config = dict(
    arch='coatnet',
    train_examples=39062,
    hop_length=320,
    targets=['instrument'],
    mlp_ratio=4,
    label_smoothing=0.2,
    optimizer='adamw',
    learning_rate=0.0014,
    eps=1e-08,
    batch_size=256,
)
Rows from block 8 of a small sound classifier, named by matrix and row number. Rows with one number belong to one channel. Each number is 50 + 12 x the weight over its row's rms, rounded and kept within 0 to 99. All counts start at 0.
After each channel's rows are labels from the 100 clips, of 14848, where the channel reaches its highest value: "top examples" is what is common among them. Only what is clearly more common there than usual is listed. The data: synthesized solo parts of chorales (CocoChorales). In brackets: how many of the 100, against the usual share in percent.
# convs0: expand pointwise conv (model.blocks.8.convs.0.weight, 384x96x1x1), inputs 0-95
# convs1: depthwise 3x3 conv (model.blocks.8.convs.1.weight, 384x1x3x3), a 3x3 kernel
# convs2: project pointwise conv (model.blocks.8.convs.2.weight, 96x384x1x1, transposed), outputs 0-95

convs0.93:41 42 62 55 45 31 68 25 39 38 46 32 58 53 36 50 48 56 55 57 32 36 61 48 45 58 28 52 49 54 70 53 50 32 63 62 29 60 37 48 63 50 72 52 59 40 59 35 41 38 48 51 59 36 39 35 50 59 60 42 65 51 56 52 59 40 42 53 58 53 45 43 60 72 66 47 62 78 52 63 47 72 60 48 28 50 56 64 41 49 36 46 16 70 41 47
convs1.93:35 42 36 28 39 48 52 57 61
convs2.93:51 29 43 46 62 35 29 60 59 42 45 36 39 52 41 54 56 50 56 63 30 52 42 39 59 53 69 58 63 55 60 62 47 54 53 49 38 53 30 45 53 56 63 51 48 27 77 21 33 47 41 50 42 61 37 28 64 70 54 37 64 47 53 43 32 38 58 64 54 36 73 54 64 60 58 38 67 63 56 62 52 52 44 56 37 55 32 50 32 34 52 66 40 47 24 42
top examples: clarinet (39 vs 9.2); note B3 (30 vs 9.7)

convs0.207:53 64 76 47 69 39 54 64 59 50 53 41 63 50 32 53 21 62 69 36 42 54 71 34 81 40 31 48 36 57 48 41 53 60 41 63 53 56 51 61 58 49 66 58 45 48 59 67 51 46 60 48 39 43 48 37 25 50 48 54 50 58 52 52 50 71 19 53 47 42 58 45 33 53 48 44 48 53 29 49 46 80 56 39 48 47 57 51 44 51 30 54 26 66 55 61
convs1.207:58 51 56 66 65 66 38 40 35
convs2.207:50 58 32 42 48 43 32 52 67 49 73 55 28 49 61 49 45 43 68 62 38 67 52 48 53 47 54 40 75 39 59 37 43 44 59 49 45 49 53 32 67 88 44 53 44 69 32 48 35 55 35 46 72 52 48 50 63 59 80 49 31 39 59 64 42 50 54 64 37 58 39 42 44 29 51 60 34 33 48 41 47 48 61 52 33 55 54 63 44 43 69 33 60 58 54 61
top examples: trumpet (100 vs 8.2); note G5 (60 vs 6.4); note A5 (58 vs 2.2); note G#5 (43 vs 4)

convs0.174:39 50 43 34 51 48 33 39 42 71 45 60 66 70 44 46 29 24 39 56 48 44 62 29 64 65 71 43 55 53 72 30 59 47 27 48 44 56 72 51 43 36 41 57 46 74 70 42 48 38 49 55 54 61 42 51 63 56 63 29 35 50 54 50 52 62 57 48 77 40 32 51 50 58 58 54 55 32 42 53 51 53 65 54 68 51 38 48 52 37 32 48 41 27 41 52
convs1.174:67 72 60 61 48 51 62 62 49
convs2.174:73 46 58 56 46 51 72 32 46 43 31 53 44 44 50 30 43 64 42 56 72 44 36 49 61 51 38 70 48 35 52 53 35 63 43 82 59 53 57 50 46 62 45 36 49 59 59 39 57 33 57 59 32 46 68 46 59 23 64 61 46 59 40 58 63 58 52 53 41 61 55 32 25 45 60 37 52 47 22 54 40 43 74 57 56 45 61 59 57 33 54 38 57 72 55 57
top examples: clarinet (33 vs 9.2)

convs0.204:52 40 76 24 50 74 54 26 42 61 57 59 43 13 58 51 51 47 46 39 61 56 45 46 45 62 42 47 33 73 55 42 30 56 38 29 32 52 61 28 54 53 40 37 46 80 43 57 54 62 51 43 34 53 55 35 60 47 37 49 41 56 51 35 41 53 67 39 48 56 48 57 56 40 53 51 29 48 59 39 64 37 62 35 35 55 38 38 40 54 41 44 52 58 65 59
convs1.204:36 45 24 42 53 45 37 61 46
convs2.204:67 40 30 64 47 49 46 71 66 43 40 42 42 67 20 55 41 56 46 39 55 56 50 41 56 37 69 47 71 42 54 47 38 50 43 61 56 42 40 51 71 54 43 68 56 27 68 51 24 42 43 50 52 34 37 46 39 58 76 42 51 55 39 50 38 55 45 44 63 39 64 56 57 48 71 65 59 53 32 70 49 49 60 57 36 55 73 51 56 50 59 54 52 66 19 39
top examples: trumpet (38 vs 8.2); note E5 (30 vs 7.8); note G5 (28 vs 6.4); note F#5 (27 vs 7.4)

convs0.175:81 26 65 29 46 48 42 41 40 33 53 67 50 44 71 48 51 26 62 47 71 67 40 45 46 61 28 63 60 57 34 49 71 54 59 37 49 57 56 56 50 50 62 33 34 57 70 59 33 44 44 30 37 35 48 67 46 31 40 58 48 43 52 56 36 50 58 51 30 30 57 46 52 36 43 54 65 41 40 44 38 44 63 24 52 44 48 52 45 49 46 39 50 68 49 50
convs1.175:29 29 41 50 43 45 66 51 53
convs2.175:60 56 47 73 22 62 44 42 38 48 55 40 47 67 60 64 23 36 53 65 56 70 34 41 50 51 50 56 49 39 58 39 37 56 50 67 63 62 37 43 63 62 51 54 27 58 42 62 58 52 51 45 52 43 42 34 49 24 60 43 61 59 55 65 55 38 56 53 68 60 50 74 50 49 65 54 59 63 38 60 37 51 50 55 20 19 35 43 39 60 57 31 52 41 58 57
top examples: trumpet (85 vs 8.2); note C5 (44 vs 10.2); note D5 (43 vs 8.4); note D#5 (40 vs 8.9)

convs0.223:60 51 50 61 41 31 55 52 44 26 51 55 79 24 50 53 44 73 38 53 35 39 46 51 27 46 46 50 36 38 45 48 50 49 57 58 76 63 51 39 45 43 64 56 47 39 41 66 52 48 36 47 65 55 43 65 47 62 40 79 48 46 54 42 52 45 68 59 51 69 69 43 39 45 63 75 38 67 50 73 52 48 50 39 34 39 32 33 48 62 37 68 42 43 60 49
convs1.223:42 32 70 40 52 57 55 36 61
convs2.223:72 28 46 45 33 52 53 51 33 61 74 40 43 39 38 28 40 64 53 47 48 57 48 47 55 59 46 62 45 46 57 51 50 49 47 67 44 58 50 40 52 61 38 28 49 38 60 36 44 35 53 46 53 49 55 77 29 40 66 41 39 24 37 42 49 53 68 61 36 45 70 45 73 40 55 50 56 63 35 64 43 69 84 61 52 56 49 58 51 41 49 32 40 29 56 55
top examples: clarinet (46 vs 9.2); note G#4 (27 vs 9.1)

convs0.211:28 49 88 58 53 26 52 39 57 54 59 52 63 56 39 48 54 71 52 37 50 38 44 46 51 45 58 39 63 50 72 52 49 32 46 55 52 58 34 48 53 58 69 57 28 45 57 42 41 32 65 49 41 40 44 62 46 41 67 47 29 46 57 57 35 49 38 51 41 55 50 48 51 37 59 49 28 49 57 40 46 46 48 39 40 42 28 47 91 70 63 70 54 43 66 50
convs1.211:71 54 62 48 54 49 64 66 65
convs2.211:53 42 46 49 61 35 67 63 60 57 48 38 17 33 47 62 41 44 55 56 31 51 67 42 39 50 70 54 35 51 30 66 29 52 37 54 41 62 41 41 62 38 38 47 68 42 61 43 55 60 54 73 48 63 61 51 45 51 39 51 47 47 33 74 36 43 68 49 49 50 34 38 55 58 46 39 51 42 52 71 60 39 47 72 59 72 68 38 43 25 28 46 48 57 52 51
top examples: oboe (43 vs 7.4); note C5 (43 vs 10.2); note D5 (38 vs 8.4); note C#5 (38 vs 9.8)

convs0.313:43 32 63 49 33 54 49 77 47 25 51 73 54 45 56 60 52 59 47 68 62 43 41 44 59 50 54 25 42 43 54 60 27 53 47 35 39 40 57 50 58 39 73 54 35 60 53 44 37 41 75 47 65 31 45 62 55 36 39 44 47 39 43 33 48 67 50 48 62 31 29 33 42 67 41 41 42 55 29 47 66 64 66 44 58 38 59 47 37 55 63 45 52 49 44 28
convs1.313:38 47 64 51 61 41 67 49 29
convs2.313:46 52 40 55 49 59 50 31 64 53 43 51 45 53 56 66 51 54 67 78 41 57 61 29 48 52 41 39 74 45 48 42 69 44 63 49 34 65 57 52 66 58 63 41 25 56 33 35 27 57 53 58 30 63 56 51 59 40 48 58 51 47 41 70 46 65 45 64 63 51 33 57 39 51 57 42 35 55 36 19 53 25 43 53 24 51 47 57 44 68 62 52 60 67 49 35
top examples: trumpet (60 vs 8.2); note F5 (36 vs 8.1); tuba (34 vs 8.7)

convs0.121:48 58 41 72 46 41 52 47 39 39 43 75 41 34 19 55 54 41 46 48 39 26 53 49 35 71 45 37 49 59 54 62 42 56 57 64 41 61 58 59 28 29 45 55 66 52 53 46 64 56 45 36 52 62 62 69 49 51 48 65 47 47 24 43 46 47 45 49 26 68 56 58 39 29 68 67 38 58 63 56 58 50 65 25 50 47 39 50 35 61 64 39 39 36 47 34
convs1.121:65 49 30 47 44 63 32 49 62
convs2.121:56 40 34 30 45 48 65 46 40 49 45 37 42 45 44 56 41 66 39 45 45 43 43 42 49 53 50 44 44 61 50 64 64 45 46 52 38 52 67 41 45 57 48 48 72 37 72 36 60 42 46 47 53 33 54 67 11 59 54 60 61 44 67 36 52 70 63 47 63 61 71 36 59 25 43 65 29 69 60 62 52 66 59 57 64 39 45 57 56 28 63 55 44 24 39 40
top examples: oboe (39 vs 7.4); note B4 (31 vs 9.3); note A4 (27 vs 8.4); note C#5 (25 vs 9.8)

convs0.337:33 42 30 61 46 42 22 63 80 38 32 52 53 46 41 75 43 63 59 45 62 34 52 53 47 50 42 29 47 49 34 69 52 50 56 58 33 38 51 31 67 61 38 45 44 52 41 37 40 34 25 45 42 60 65 45 50 41 44 39 36 43 50 43 57 39 54 33 29 33 49 53 59 41 54 62 49 21 55 61 67 56 53 62 49 56 69 60 55 43 58 46 58 69 45 36
convs1.337:37 52 36 70 61 69 54 51 57
convs2.337:68 61 39 61 40 55 53 45 57 76 27 25 51 43 42 35 33 50 39 50 54 54 30 72 85 73 44 54 55 49 49 42 37 55 37 56 63 44 51 55 75 48 66 26 49 59 57 54 34 36 57 62 62 36 58 51 50 67 52 45 59 63 48 60 63 26 43 58 57 46 55 37 46 63 48 43 49 60 57 48 26 50 44 41 35 42 37 49 61 59 55 64 51 36 62 48
top examples: oboe (78 vs 7.4); note B4 (47 vs 9.3); note A#4 (43 vs 10.5); note C5 (38 vs 10.2)

convs0.208:54 47 71 57 51 61 46 39 48 42 39 36 52 49 59 40 48 64 53 39 45 58 34 61 41 55 73 44 65 58 29 37 71 54 51 75 57 36 52 37 52 72 68 32 79 50 61 40 38 67 53 33 35 40 68 24 41 26 49 24 43 38 46 66 50 38 53 49 59 42 54 68 60 45 58 45 58 59 47 62 55 49 52 62 50 36 62 36 58 44 49 44 47 42 65 31
convs1.208:36 46 41 59 56 66 36 35 36
convs2.208:67 48 58 55 53 37 67 50 73 51 50 61 56 47 54 71 34 52 53 45 61 61 78 25 31 46 40 67 27 35 64 42 51 54 46 62 38 41 25 44 58 46 45 59 48 30 47 43 53 56 47 64 51 42 53 51 46 51 36 51 47 73 26 69 36 47 41 39 62 43 32 34 59 45 49 42 63 48 53 50 57 25 36 49 37 54 56 46 67 40 41 49 51 74 29 44
top examples: trumpet (100 vs 8.2); note C5 (69 vs 10.2); note C#5 (53 vs 9.8); note D5 (47 vs 8.4)

convs0.203:48 51 37 62 75 42 67 53 51 42 41 50 57 47 45 57 60 50 31 54 49 34 42 61 54 42 49 64 62 49 35 68 30 33 44 37 63 24 53 58 52 49 51 26 57 44 85 50 61 42 32 50 50 42 50 55 61 48 36 60 70 61 44 52 79 51 55 53 37 34 49 57 40 52 56 47 74 46 66 48 45 40 55 41 47 24 26 59 58 58 74 49 62 58 36 46
convs1.203:32 35 29 46 59 56 59 59 55
convs2.203:39 57 38 43 49 49 30 51 54 71 58 42 61 42 43 49 52 49 67 66 43 79 73 27 45 48 28 33 50 50 64 51 56 57 48 51 27 45 39 35 65 54 58 34 33 57 57 58 38 50 58 60 50 52 39 46 46 44 53 44 60 45 49 36 25 73 50 82 51 58 64 69 72 39 50 67 34 54 47 35 70 48 53 49 35 41 58 47 41 60 59 42 57 35 45 67
top examples: trumpet (47 vs 8.2); note G5 (31 vs 6.4); note A5 (30 vs 2.2)

convs0.224:58 64 49 57 52 68 62 43 48 25 38 56 33 46 38 57 73 44 26 53 47 52 38 60 43 53 39 57 51 51 51 42 53 74 53 32 44 51 43 47 37 44 61 46 49 42 61 53 49 63 60 89 64 62 51 63 43 44 50 60 60 64 36 48 49 37 66 58 57 90 42 60 56 51 74 37 52 42 52 43 48 64 55 37 59 35 52 19 54 58 66 42 51 51 62 48
convs1.224:37 39 45 57 62 48 75 55 62
convs2.224:51 46 71 58 43 39 58 75 50 60 64 61 63 37 37 30 55 44 63 32 45 37 43 69 48 57 47 46 50 28 57 48 56 36 53 41 48 47 54 49 64 51 55 39 33 56 56 52 41 67 23 60 45 59 46 46 58 43 64 54 58 55 38 38 53 50 46 60 50 49 67 30 58 32 59 53 75 70 64 63 29 33 62 18 50 68 55 59 71 42 48 40 51 68 61 59
top examples: clarinet (44 vs 9.2); flute (41 vs 8.9); note A4 (31 vs 8.4)

convs0.349:46 47 64 50 43 69 23 51 55 41 51 48 59 39 49 51 62 75 50 50 71 51 48 54 53 54 52 47 43 44 52 22 37 53 53 34 46 60 39 67 58 46 52 59 41 61 59 58 30 45 74 59 38 53 64 46 54 62 59 59 57 52 60 39 57 40 17 70 50 54 48 36 52 62 58 30 53 60 26 39 61 49 39 68 47 34 35 29 43 63 46 39 15 46 54 53
convs1.349:36 51 60 31 39 36 46 64 60
convs2.349:53 52 71 36 51 63 53 60 53 43 46 52 45 50 50 55 52 64 51 40 46 63 41 56 45 50 48 38 27 53 67 59 40 56 30 32 48 72 52 32 61 57 34 53 38 68 26 52 45 66 58 39 49 60 59 57 50 52 50 55 76 33 73 74 24 59 39 59 72 43 63 74 55 48 66 57 30 59 41 26 54 58 48 58 40 38 28 36 50 51 40 34 51 39 56 47
top examples: clarinet (86 vs 9.2); note F4 (85 vs 9.2); note G4 (42 vs 7.4); note D#4 (36 vs 11.4)