config.toml
model = "sound classifier"
dataset = "synthesized solo parts of chorales (CocoChorales)"
train_examples = 39062
noise_aug = 0.01
n_mels = 64
hop_length = 320
input = "log_mel"
spec_augment = true
win_length = 400
targets = ["instrument"]
num_classes = 13
arch = "coatnet"
norm = "rmsnorm"
norm_position = "pre"
hidden_act = "gelu_tanh"
mlp_ratio = 4
head_dim = 64
fused_qkv = true
qk_norm = false
layer_scale_init = 0.1
parallel_block = true
inner_norm = false
patch_size = [4, 4]
conv_stem = false
depths = [5, 5, 5]
widths = [48, 96, 192]
mixing = "cutmix"
label_smoothing = 0.2
loss = "cross_entropy"
init = "lecun_normal"
residual_init = "none"
optimizer = "adamw"
learning_rate = 0.0014
beta1 = 0.9
beta2 = 0.98
eps = 1e-08
gradient_noise = 0.1
max_steps = 19000
batch_size = 256
epochs = 124.5
lr_schedule = "cosine"
final_lr_fraction = 0
warmup_steps = 380
weight_decay = 0.2
Rows from block 8 of a small sound classifier, named by matrix and row number. Rows with one number belong to one channel. Each number is 128 + 32 x the weight over its row's rms, rounded and kept within 0 to 255. All counts start at 0. Numbers have three digits each.
Before each channel's rows are labels from the 100 clips, of 14848, where the channel reaches its highest value: "top examples" is what is common among them; "peak on" is the class under the peak. Only what is clearly more common there than usual is listed. The data: synthesized solo parts of chorales (CocoChorales). In brackets: how many of the 100, against the usual share in percent.
# convs0: expand pointwise conv (model.blocks.8.convs.0.weight, 384x96x1x1), inputs 0-95
# convs1: depthwise 3x3 conv (model.blocks.8.convs.1.weight, 384x1x3x3), a 3x3 kernel
# convs2: project pointwise conv (model.blocks.8.convs.2.weight, 96x384x1x1, transposed), outputs 0-95

top examples: horn (61 vs 6.5); note C#5 (37 vs 9.8)
peak on: silence (90 vs 25.5)
convs0.379:156159170158136181136102141161136088131109095130162126127127062121139125122135134150165115128088137159131129139099162114114098185119130089150145103164142113113107138094114116162163103181163085127122152157083156116014185098105124166115169144213179119196103167135159085130067107127148093168
convs1.379:087151118108186086095145129
convs2.379:123149165152176186064144107135167096105155139153172147118129101120083172099127172119065150049190198105119067130141091098087148163128129159104103128110125094125131170092118156156129120116153114218125152097124118069124141087143142141134163149090116158098145144131148151053174127165141138128

top examples: tuba (40 vs 8.7); note B3 (39 vs 9.7); saxophone (37 vs 1.6); note E4 (29 vs 9)
peak on: B3 (33 vs 2.5)
convs0.199:151155217190067188128142113167187108084151119122158165151199137135098106192117174158083138156118097137125142109104155126060149110140114140099119156092120089154138111120130120136112098068181152133141114092090159074145137131171166122136174070149140175149142135118143123159097110142095151184
convs1.199:099071092106115128155171152
convs2.199:126172092160139124125167085149187115084114109152135114154141159122137156147125155109151159086093094123137069173124120129136096081141117169140169118150153142132215043138143114107101169104138113125114081122094115125212150125101139149108083092193133062138112192091127073148121125125091137192

top examples: tuba (99 vs 8.7); note A#3 (34 vs 10.2); note B3 (33 vs 9.7); note A3 (32 vs 8.7)
peak on: silence (95 vs 25.5)
convs0.6:141097161075154190089139050100153130087159086179138167150205143121112133112138117129114116140123099091113127145085163128166100191130112138141202082167175144083134141159099140138146098143117124084109125109114165129094142142197110174144095173153149131074075149120124126093119114122087059166
convs1.6:152106157169086135140080164
convs2.6:161119088142148129029106143127143148136143119181118089191152132083064116155072164138092147115135129139193134169114056168152093050147045130147093126130078108112104125135155126085157142100188115117095154108155157068136109132089147117059151147111098122148127138128113122143136127123160112108

top examples: horn (82 vs 6.5); note C5 (49 vs 10.2); note B4 (33 vs 9.3); note A4 (32 vs 8.4)
peak on: C5 (32 vs 3.2)
convs0.262:077152121111128201110151119168122155128143135181117093113134151139131156043147151070086186127122148165187130171153177092157129085114179116131135160077083143109116195171162124118120130130136110100127174172154136163172088092153177118127112149169122118171143132110135101159126177110097212134
convs1.262:111116076095107112177172130
convs2.262:156107105167135129156097188077131176131170180194135152136165174148123110079055106110133100110151162187116121104116103154142105078183092136099165186064135107136147081185097130112129177135170157136114137093090114106116049137105157126127090098111140120131136126114085080105137145177146096112

top examples: horn (57 vs 6.5); tuba (42 vs 8.7); note A4 (29 vs 8.4); note G#4 (27 vs 9.1)
peak on: silence (86 vs 25.5)
convs0.232:145126153091131128156057103111150118114123147087138146148134160092172116151134148157157170111127064123153076161164173167104140108124109174123147136114089044123115132135168108022126124079208109147115139084103084149122149125171127093135082104184106103130087145087109106117135188100106161150
convs1.232:132134160111104125163154201
convs2.232:123200151122104176153114079178145138133156185144053111116185155101101142086134142167107198175052126126111082165162151116135089114126121178113165128159140090139145096156152080066154120057191161156129117091165102078139114129146169109110146116120118140134165139112123124106123110096098144165

top examples: tuba (98 vs 8.7); note C4 (40 vs 10.8); note D4 (39 vs 12.5)
peak on: C4 (25 vs 2.6)
convs0.247:117088123093128128164139144173129077128117141193163132108170169096099113072105189114082112149178040137144104077116105130184193190160137165123117148135146172120080091180160146113121116113101090163159163136123139113160107096111145137167143157102140170078157152043111127138104114139141120159
convs1.247:133102098190167173127115120
convs2.247:160141108127068143133137107149135157132112068162140176170133178118135127166104078123087188150120122118119145101111145169136100109115116119147185124103168130047180054165104116142078151085074139066177118143074091175164140147096142140142147184130158139133147073082075103099136126169121107132

top examples: tuba (99 vs 8.7); note G#3 (45 vs 8.1); note A3 (29 vs 8.7); note G3 (27 vs 6.4)
peak on: G#3 (29 vs 2)
convs0.55:094020159090136145104136149162156148078144063179129124130173086126114127069145153130126047150158051143138131113136140186093088147096059125098125134150104115162143133046123149153137174129125124166165103162155117122125119105164120145179123171117134135140109147106180150127097104131135093103
convs1.55:129132124163171196155137153
convs2.55:158125100104177101093142081067132192129144098111153138138149126183155123168080140071144128088104126149129183068106094134151092146120158116186111107156082120133137063096193118100115167172103085115095164152138108078119125144081142164082125154148135089113092173098105111082143173095154076105

top examples: horn (85 vs 6.5); note G4 (64 vs 7.4); note A4 (40 vs 8.4); note A#4 (37 vs 10.5)
peak on: G4 (51 vs 2.2)
convs0.150:122170120063206170106166104145176174095136174149133118132136112168098137098148145132083163108148097135145120101117113119133160132204144166200188150150114126160099193137118132148125080125092176132175151129076141158146156141133081183164095169114117097141156085105071106117158125189149142110
convs1.150:178148166125108139161153179
convs2.150:113124127114114050091160157106137145148098072171102079173090108100144082133100097137158116134127163113124091125101121182129118092217116091157154170144201098117146107136156138103193154150175075114119066123081122105130169119079172142092156097148151095097134076119131129133098152138178086111

top examples: viola (69 vs 8.6); note F4 (46 vs 9.2); note E4 (31 vs 9)
peak on: F4 (37 vs 2.8)
convs0.236:099112099137129116130132115130110161166161138100192186129194117072138108169189097141154132094119153101082068104164122161050139129101153146121130152168135094103073169084127121123126119130076108144171113124157152066108107103125123128114118122144157168080116202136155095146131105176031107120
convs1.236:167112088116106094184138157
convs2.236:124111124075146105198089166053135145143158097151101132092067154165117105125059106152128131126123156124080146134102131088070124082184193151133097151143141078156125116119114117163204126148131123112127137128147103109099152137129135106134188143124155116147123099146120119095093076104172144012

top examples: horn (57 vs 6.5); note F#4 (42 vs 8.5); note F4 (38 vs 9.2); note G4 (31 vs 7.4)
peak on: F#4 (33 vs 2.6); F4 (28 vs 2.8)
convs0.334:155190137114142117161117130098107198174112188144155163097146152172132137046145198154106108089121136108147094095124059129148129081145139141170110140124079117129137116102070096103164122177132126146174142126145143097117131102136083146134104070232131086141099075109146092124174142138154147122
convs1.334:170183179141138124151138159
convs2.334:126163128163110142129146074110117105115135108134145129115126160101046168180116172081121130085073142150125098140120163093171086140160123164115163127167168128116162079155126103169106125116147114167154154131092105149106123210129100149148134133135158081113090094058111143206185107058092143187

top examples: saxophone (90 vs 1.6); note A4 (41 vs 8.4)
peak on: A4 (34 vs 2.9)
convs0.283:103131107113135141126126158121146128140122102163129118119198144108186154116171148117107118164078099134226108184113148173198082154133191181195111147056094144115121132126137145136110099082123087164071153106160156169123125091126197126122126153124152197140143151166133104128169125097121153096
convs1.283:172153162086113098157149163
convs2.283:125130063167146114174060129096119124137209156158137181106200125176131129154084106048151113078160159144099167072126111077143147095169153128104089155072101121132113146103090122168080168155162144170121187157119135126102119139159138109154131087115149114169094094127092133142141122152142163099

top examples: flute (100 vs 8.9); note G5 (69 vs 6.4); note F5 (44 vs 8.1); note F#5 (41 vs 7.4)
peak on: G5 (34 vs 2.1)
convs0.310:114114136131096082160107136124103159143169157177114166127102116179123158129170107147166155141103115148174097065094136132134186165094099086166094060108166130124080141127096109142149047145161065071140127113116129089142208136162138153100110095105152136139089142143091171157114129195127153189
convs1.310:078075078110119101143140127
convs2.310:110175093172111111092171097171150094112124095105127110129190085154096162160134145112134139065140094125084076120132132067205089147095084162117125082141082163183150116107136167188098126129166125103130136142159079163136131158075091163133166130153143062142107127106089148116188122135094158162

top examples: tuba (48 vs 8.7); oboe (47 vs 7.4); note A#3 (28 vs 10.2)
peak on: silence (73 vs 25.5)
convs0.326:195158132113137125134086111100168140159099111150158154131139190114102089092100140148105158155149149137172156162178123143149144132103088105100145124096092150025118110176088058126108143090137149150080153080170109116126109061136093091128112133112095110104120159155104086065151098046120109108
convs1.326:125104133162124098170144060
convs2.326:093115121124134107096128210103109140108124136210106105089153201099129096107116143099138073151138166160109144115124157106129118122145135129105121114121132162119113065187081138132210141115098134123120147148148050111143135182125165156123098118232099135173154164154142053120165123110128130089

top examples: viola (95 vs 8.6); note G#4 (41 vs 9.1)
peak on: G#4 (27 vs 2.9)
convs0.311:152127198143123126166133155102121072140107105097159132111086076154124206124168144135140169107092102184146140113148161135104092095091186176118129128178115110114139185125090090078128096064096131161203139123083177156127122107126113086161167123067150158117139161100119117172112105161097077115
convs1.311:117122138158147129178192161
convs2.311:197194145156152123177139122103117168118169136113126095069130136078071160151104100090116120093118103138123132161112155134081103106153205151098118193112144118114066127139084113066119126134059131169180140089086154146151186173102134075112106113101108133143100171122169117114077132122126147171

top examples: flute (84 vs 8.9); note A#4 (56 vs 10.5); note C5 (42 vs 10.2); note C#5 (25 vs 9.8)
peak on: A#4 (44 vs 3.5)
convs0.340:123171186171115135083228188136129136101087103162139149129147087069080089135135187129091093085090140130177126155125191141131127127184113161155156144127120122141135126140101104123180050080146140139192126109124089151130111113083128098117187147128116176134189120092112115116136112140121085115
convs1.340:133142152078100063121103112
convs2.340:141132121148099085140117107099099074127146169086118106085149144120147161110134215113095147122120115107099098079137070137166126149199109115135149121145127146160133102134192191125136151153172104144132110146167131101069122186069145169140161140136197089102150066104054172104162154082130142125

top examples: viola (73 vs 8.6); note G#4 (52 vs 9.1); note F#4 (30 vs 8.5); note A#4 (30 vs 10.5)
peak on: G#4 (51 vs 2.9)
convs0.69:104107131100155158142097158158158108057142150137132143093082058169089096079122156134141062149142080097113096155167165118157155173094128123098132130153078138115093156035124121133175118129110147115124136202175138153111092106136140109079130138088103065169183153123101138171150145170118145170
convs1.69:172139173153132170108109172
convs2.69:153126109129142152151111117117104135109167140104113118021102125124102137181101129133116143118087096169170129149082144134118118115062157122141101166147097124080117158052116126110114120230126167166133082112118130087159087142108082090061124117140107058173115142141184128131119076145157077141

top examples: tuba (53 vs 8.7); note C4 (51 vs 10.8); trumpet (40 vs 8.2); note D5 (39 vs 8.4)
peak on: C4 (43 vs 2.6); D5 (33 vs 2.6)
convs0.319:176116138086114146109066087144106131172150142124154073080104125105115129115097158125145097179068041121112085123119194081126121121108096177102125099154142113102111126186203124080194081131149161117070135138153122101143136178103172097135103116161151147166106099126101139092153158078121115152
convs1.319:096156102120199130101107150
convs2.319:117150135172131150098166161099158119035169133146194164155171076113096132136167124114118137113174187127136131097110072129144130138167131130163077105065070118094135122067043101133094142129105134152132151147100100090142134137148120193143168182122100130122133152164114110105152145147092200108

top examples: saxophone (84 vs 1.6); note G#4 (35 vs 9.1); note E4 (26 vs 9)
peak on: G#4 (30 vs 2.9)
convs0.273:110068146100122147133083157123138148102145078140174162162180139102119164117157138076122128164122094142139104116137150107157097160152143220132111126087087104071132171116108094147083130049154101177092150072111159113113115067091184126145175114170162127090121170125177108123104139112182152090
convs1.273:149132157133095096167174174
convs2.273:136088132130118170163079133119145178137150151223087182155144098130140120152061112103165125148146186138166111113168157096100144111128109153145091135090128072159125162119083102117104118164208104164103090101147167091133148098132136066165113094113171097161148093117113124087060159131096106084

top examples: viola (68 vs 8.6); note C#4 (53 vs 12.2); note G4 (30 vs 7.4); instrument: trombone (26 vs 7.5)
peak on: C#4 (47 vs 3.3)
convs0.361:145146128164142138178060114080135146107119178138170132122112116128117131083175169186148158110172084119126133160143145116124123060112188127129121131140176177164112135128135088139084078165112145132124167153145121060159167124144115165058167119109066134135148149103099160129197126198073090095
convs1.361:158190164127112140127077114
convs2.361:062113099109118175137148149127029107167076162098188032109095148089073144118125122142144149124129127083088124154083175154142105140147107145113157110131176155156121122104158096176183097147109137126137111140118113125158157182112081092061163120143123084120150129093118134164109179088159142116

top examples: tuba (89 vs 8.7); note C#4 (51 vs 12.2); note A#3 (42 vs 10.2); note C4 (35 vs 10.8)
peak on: C#4 (43 vs 3.3)
convs0.5:076178081086130208132167081184148174149088137158114120106176139142146132157163131109143113153133126149138087125132111089126131102103093159123150110053119177115124146142143078156160146163128095126079154204137151097123087075142147158106091107132103089089122074190090140142115201142104132163
convs1.5:081077076149130102138151132
convs2.5:150104193190105107133129152083161168139112062175122122106150117140110169142116146129114059120081104199113083125104143116109065163130146095167118186081147108121119133255074144113167142132151122155140125105093112106105131159115139126112158195118118133155102149134157165133143121096118086146

top examples: horn (66 vs 6.5); double bass (31 vs 1.8)
peak on: G3 (30 vs 1.5); G#4 (25 vs 2.9)
convs0.375:108164119071169138118153091187121137175158128157100077162122159203135130109201096073108113129123171089160129138186092136139139133102157109130133110089126127124089164209157123119103115132067103132176163137186089163153109128130164142143125131119162087097072112131075112175121163143064155144
convs1.375:101130094102140132181181158
convs2.375:152152107206132130131138187132117145107161099164168093137204112138107105136097095119141101089129138165132074125128130157139115154173113127135144127118178171105173114191148156096131180149129087115097071127103115092145049187041106176117161090130097066129098116083158097124144147159137126144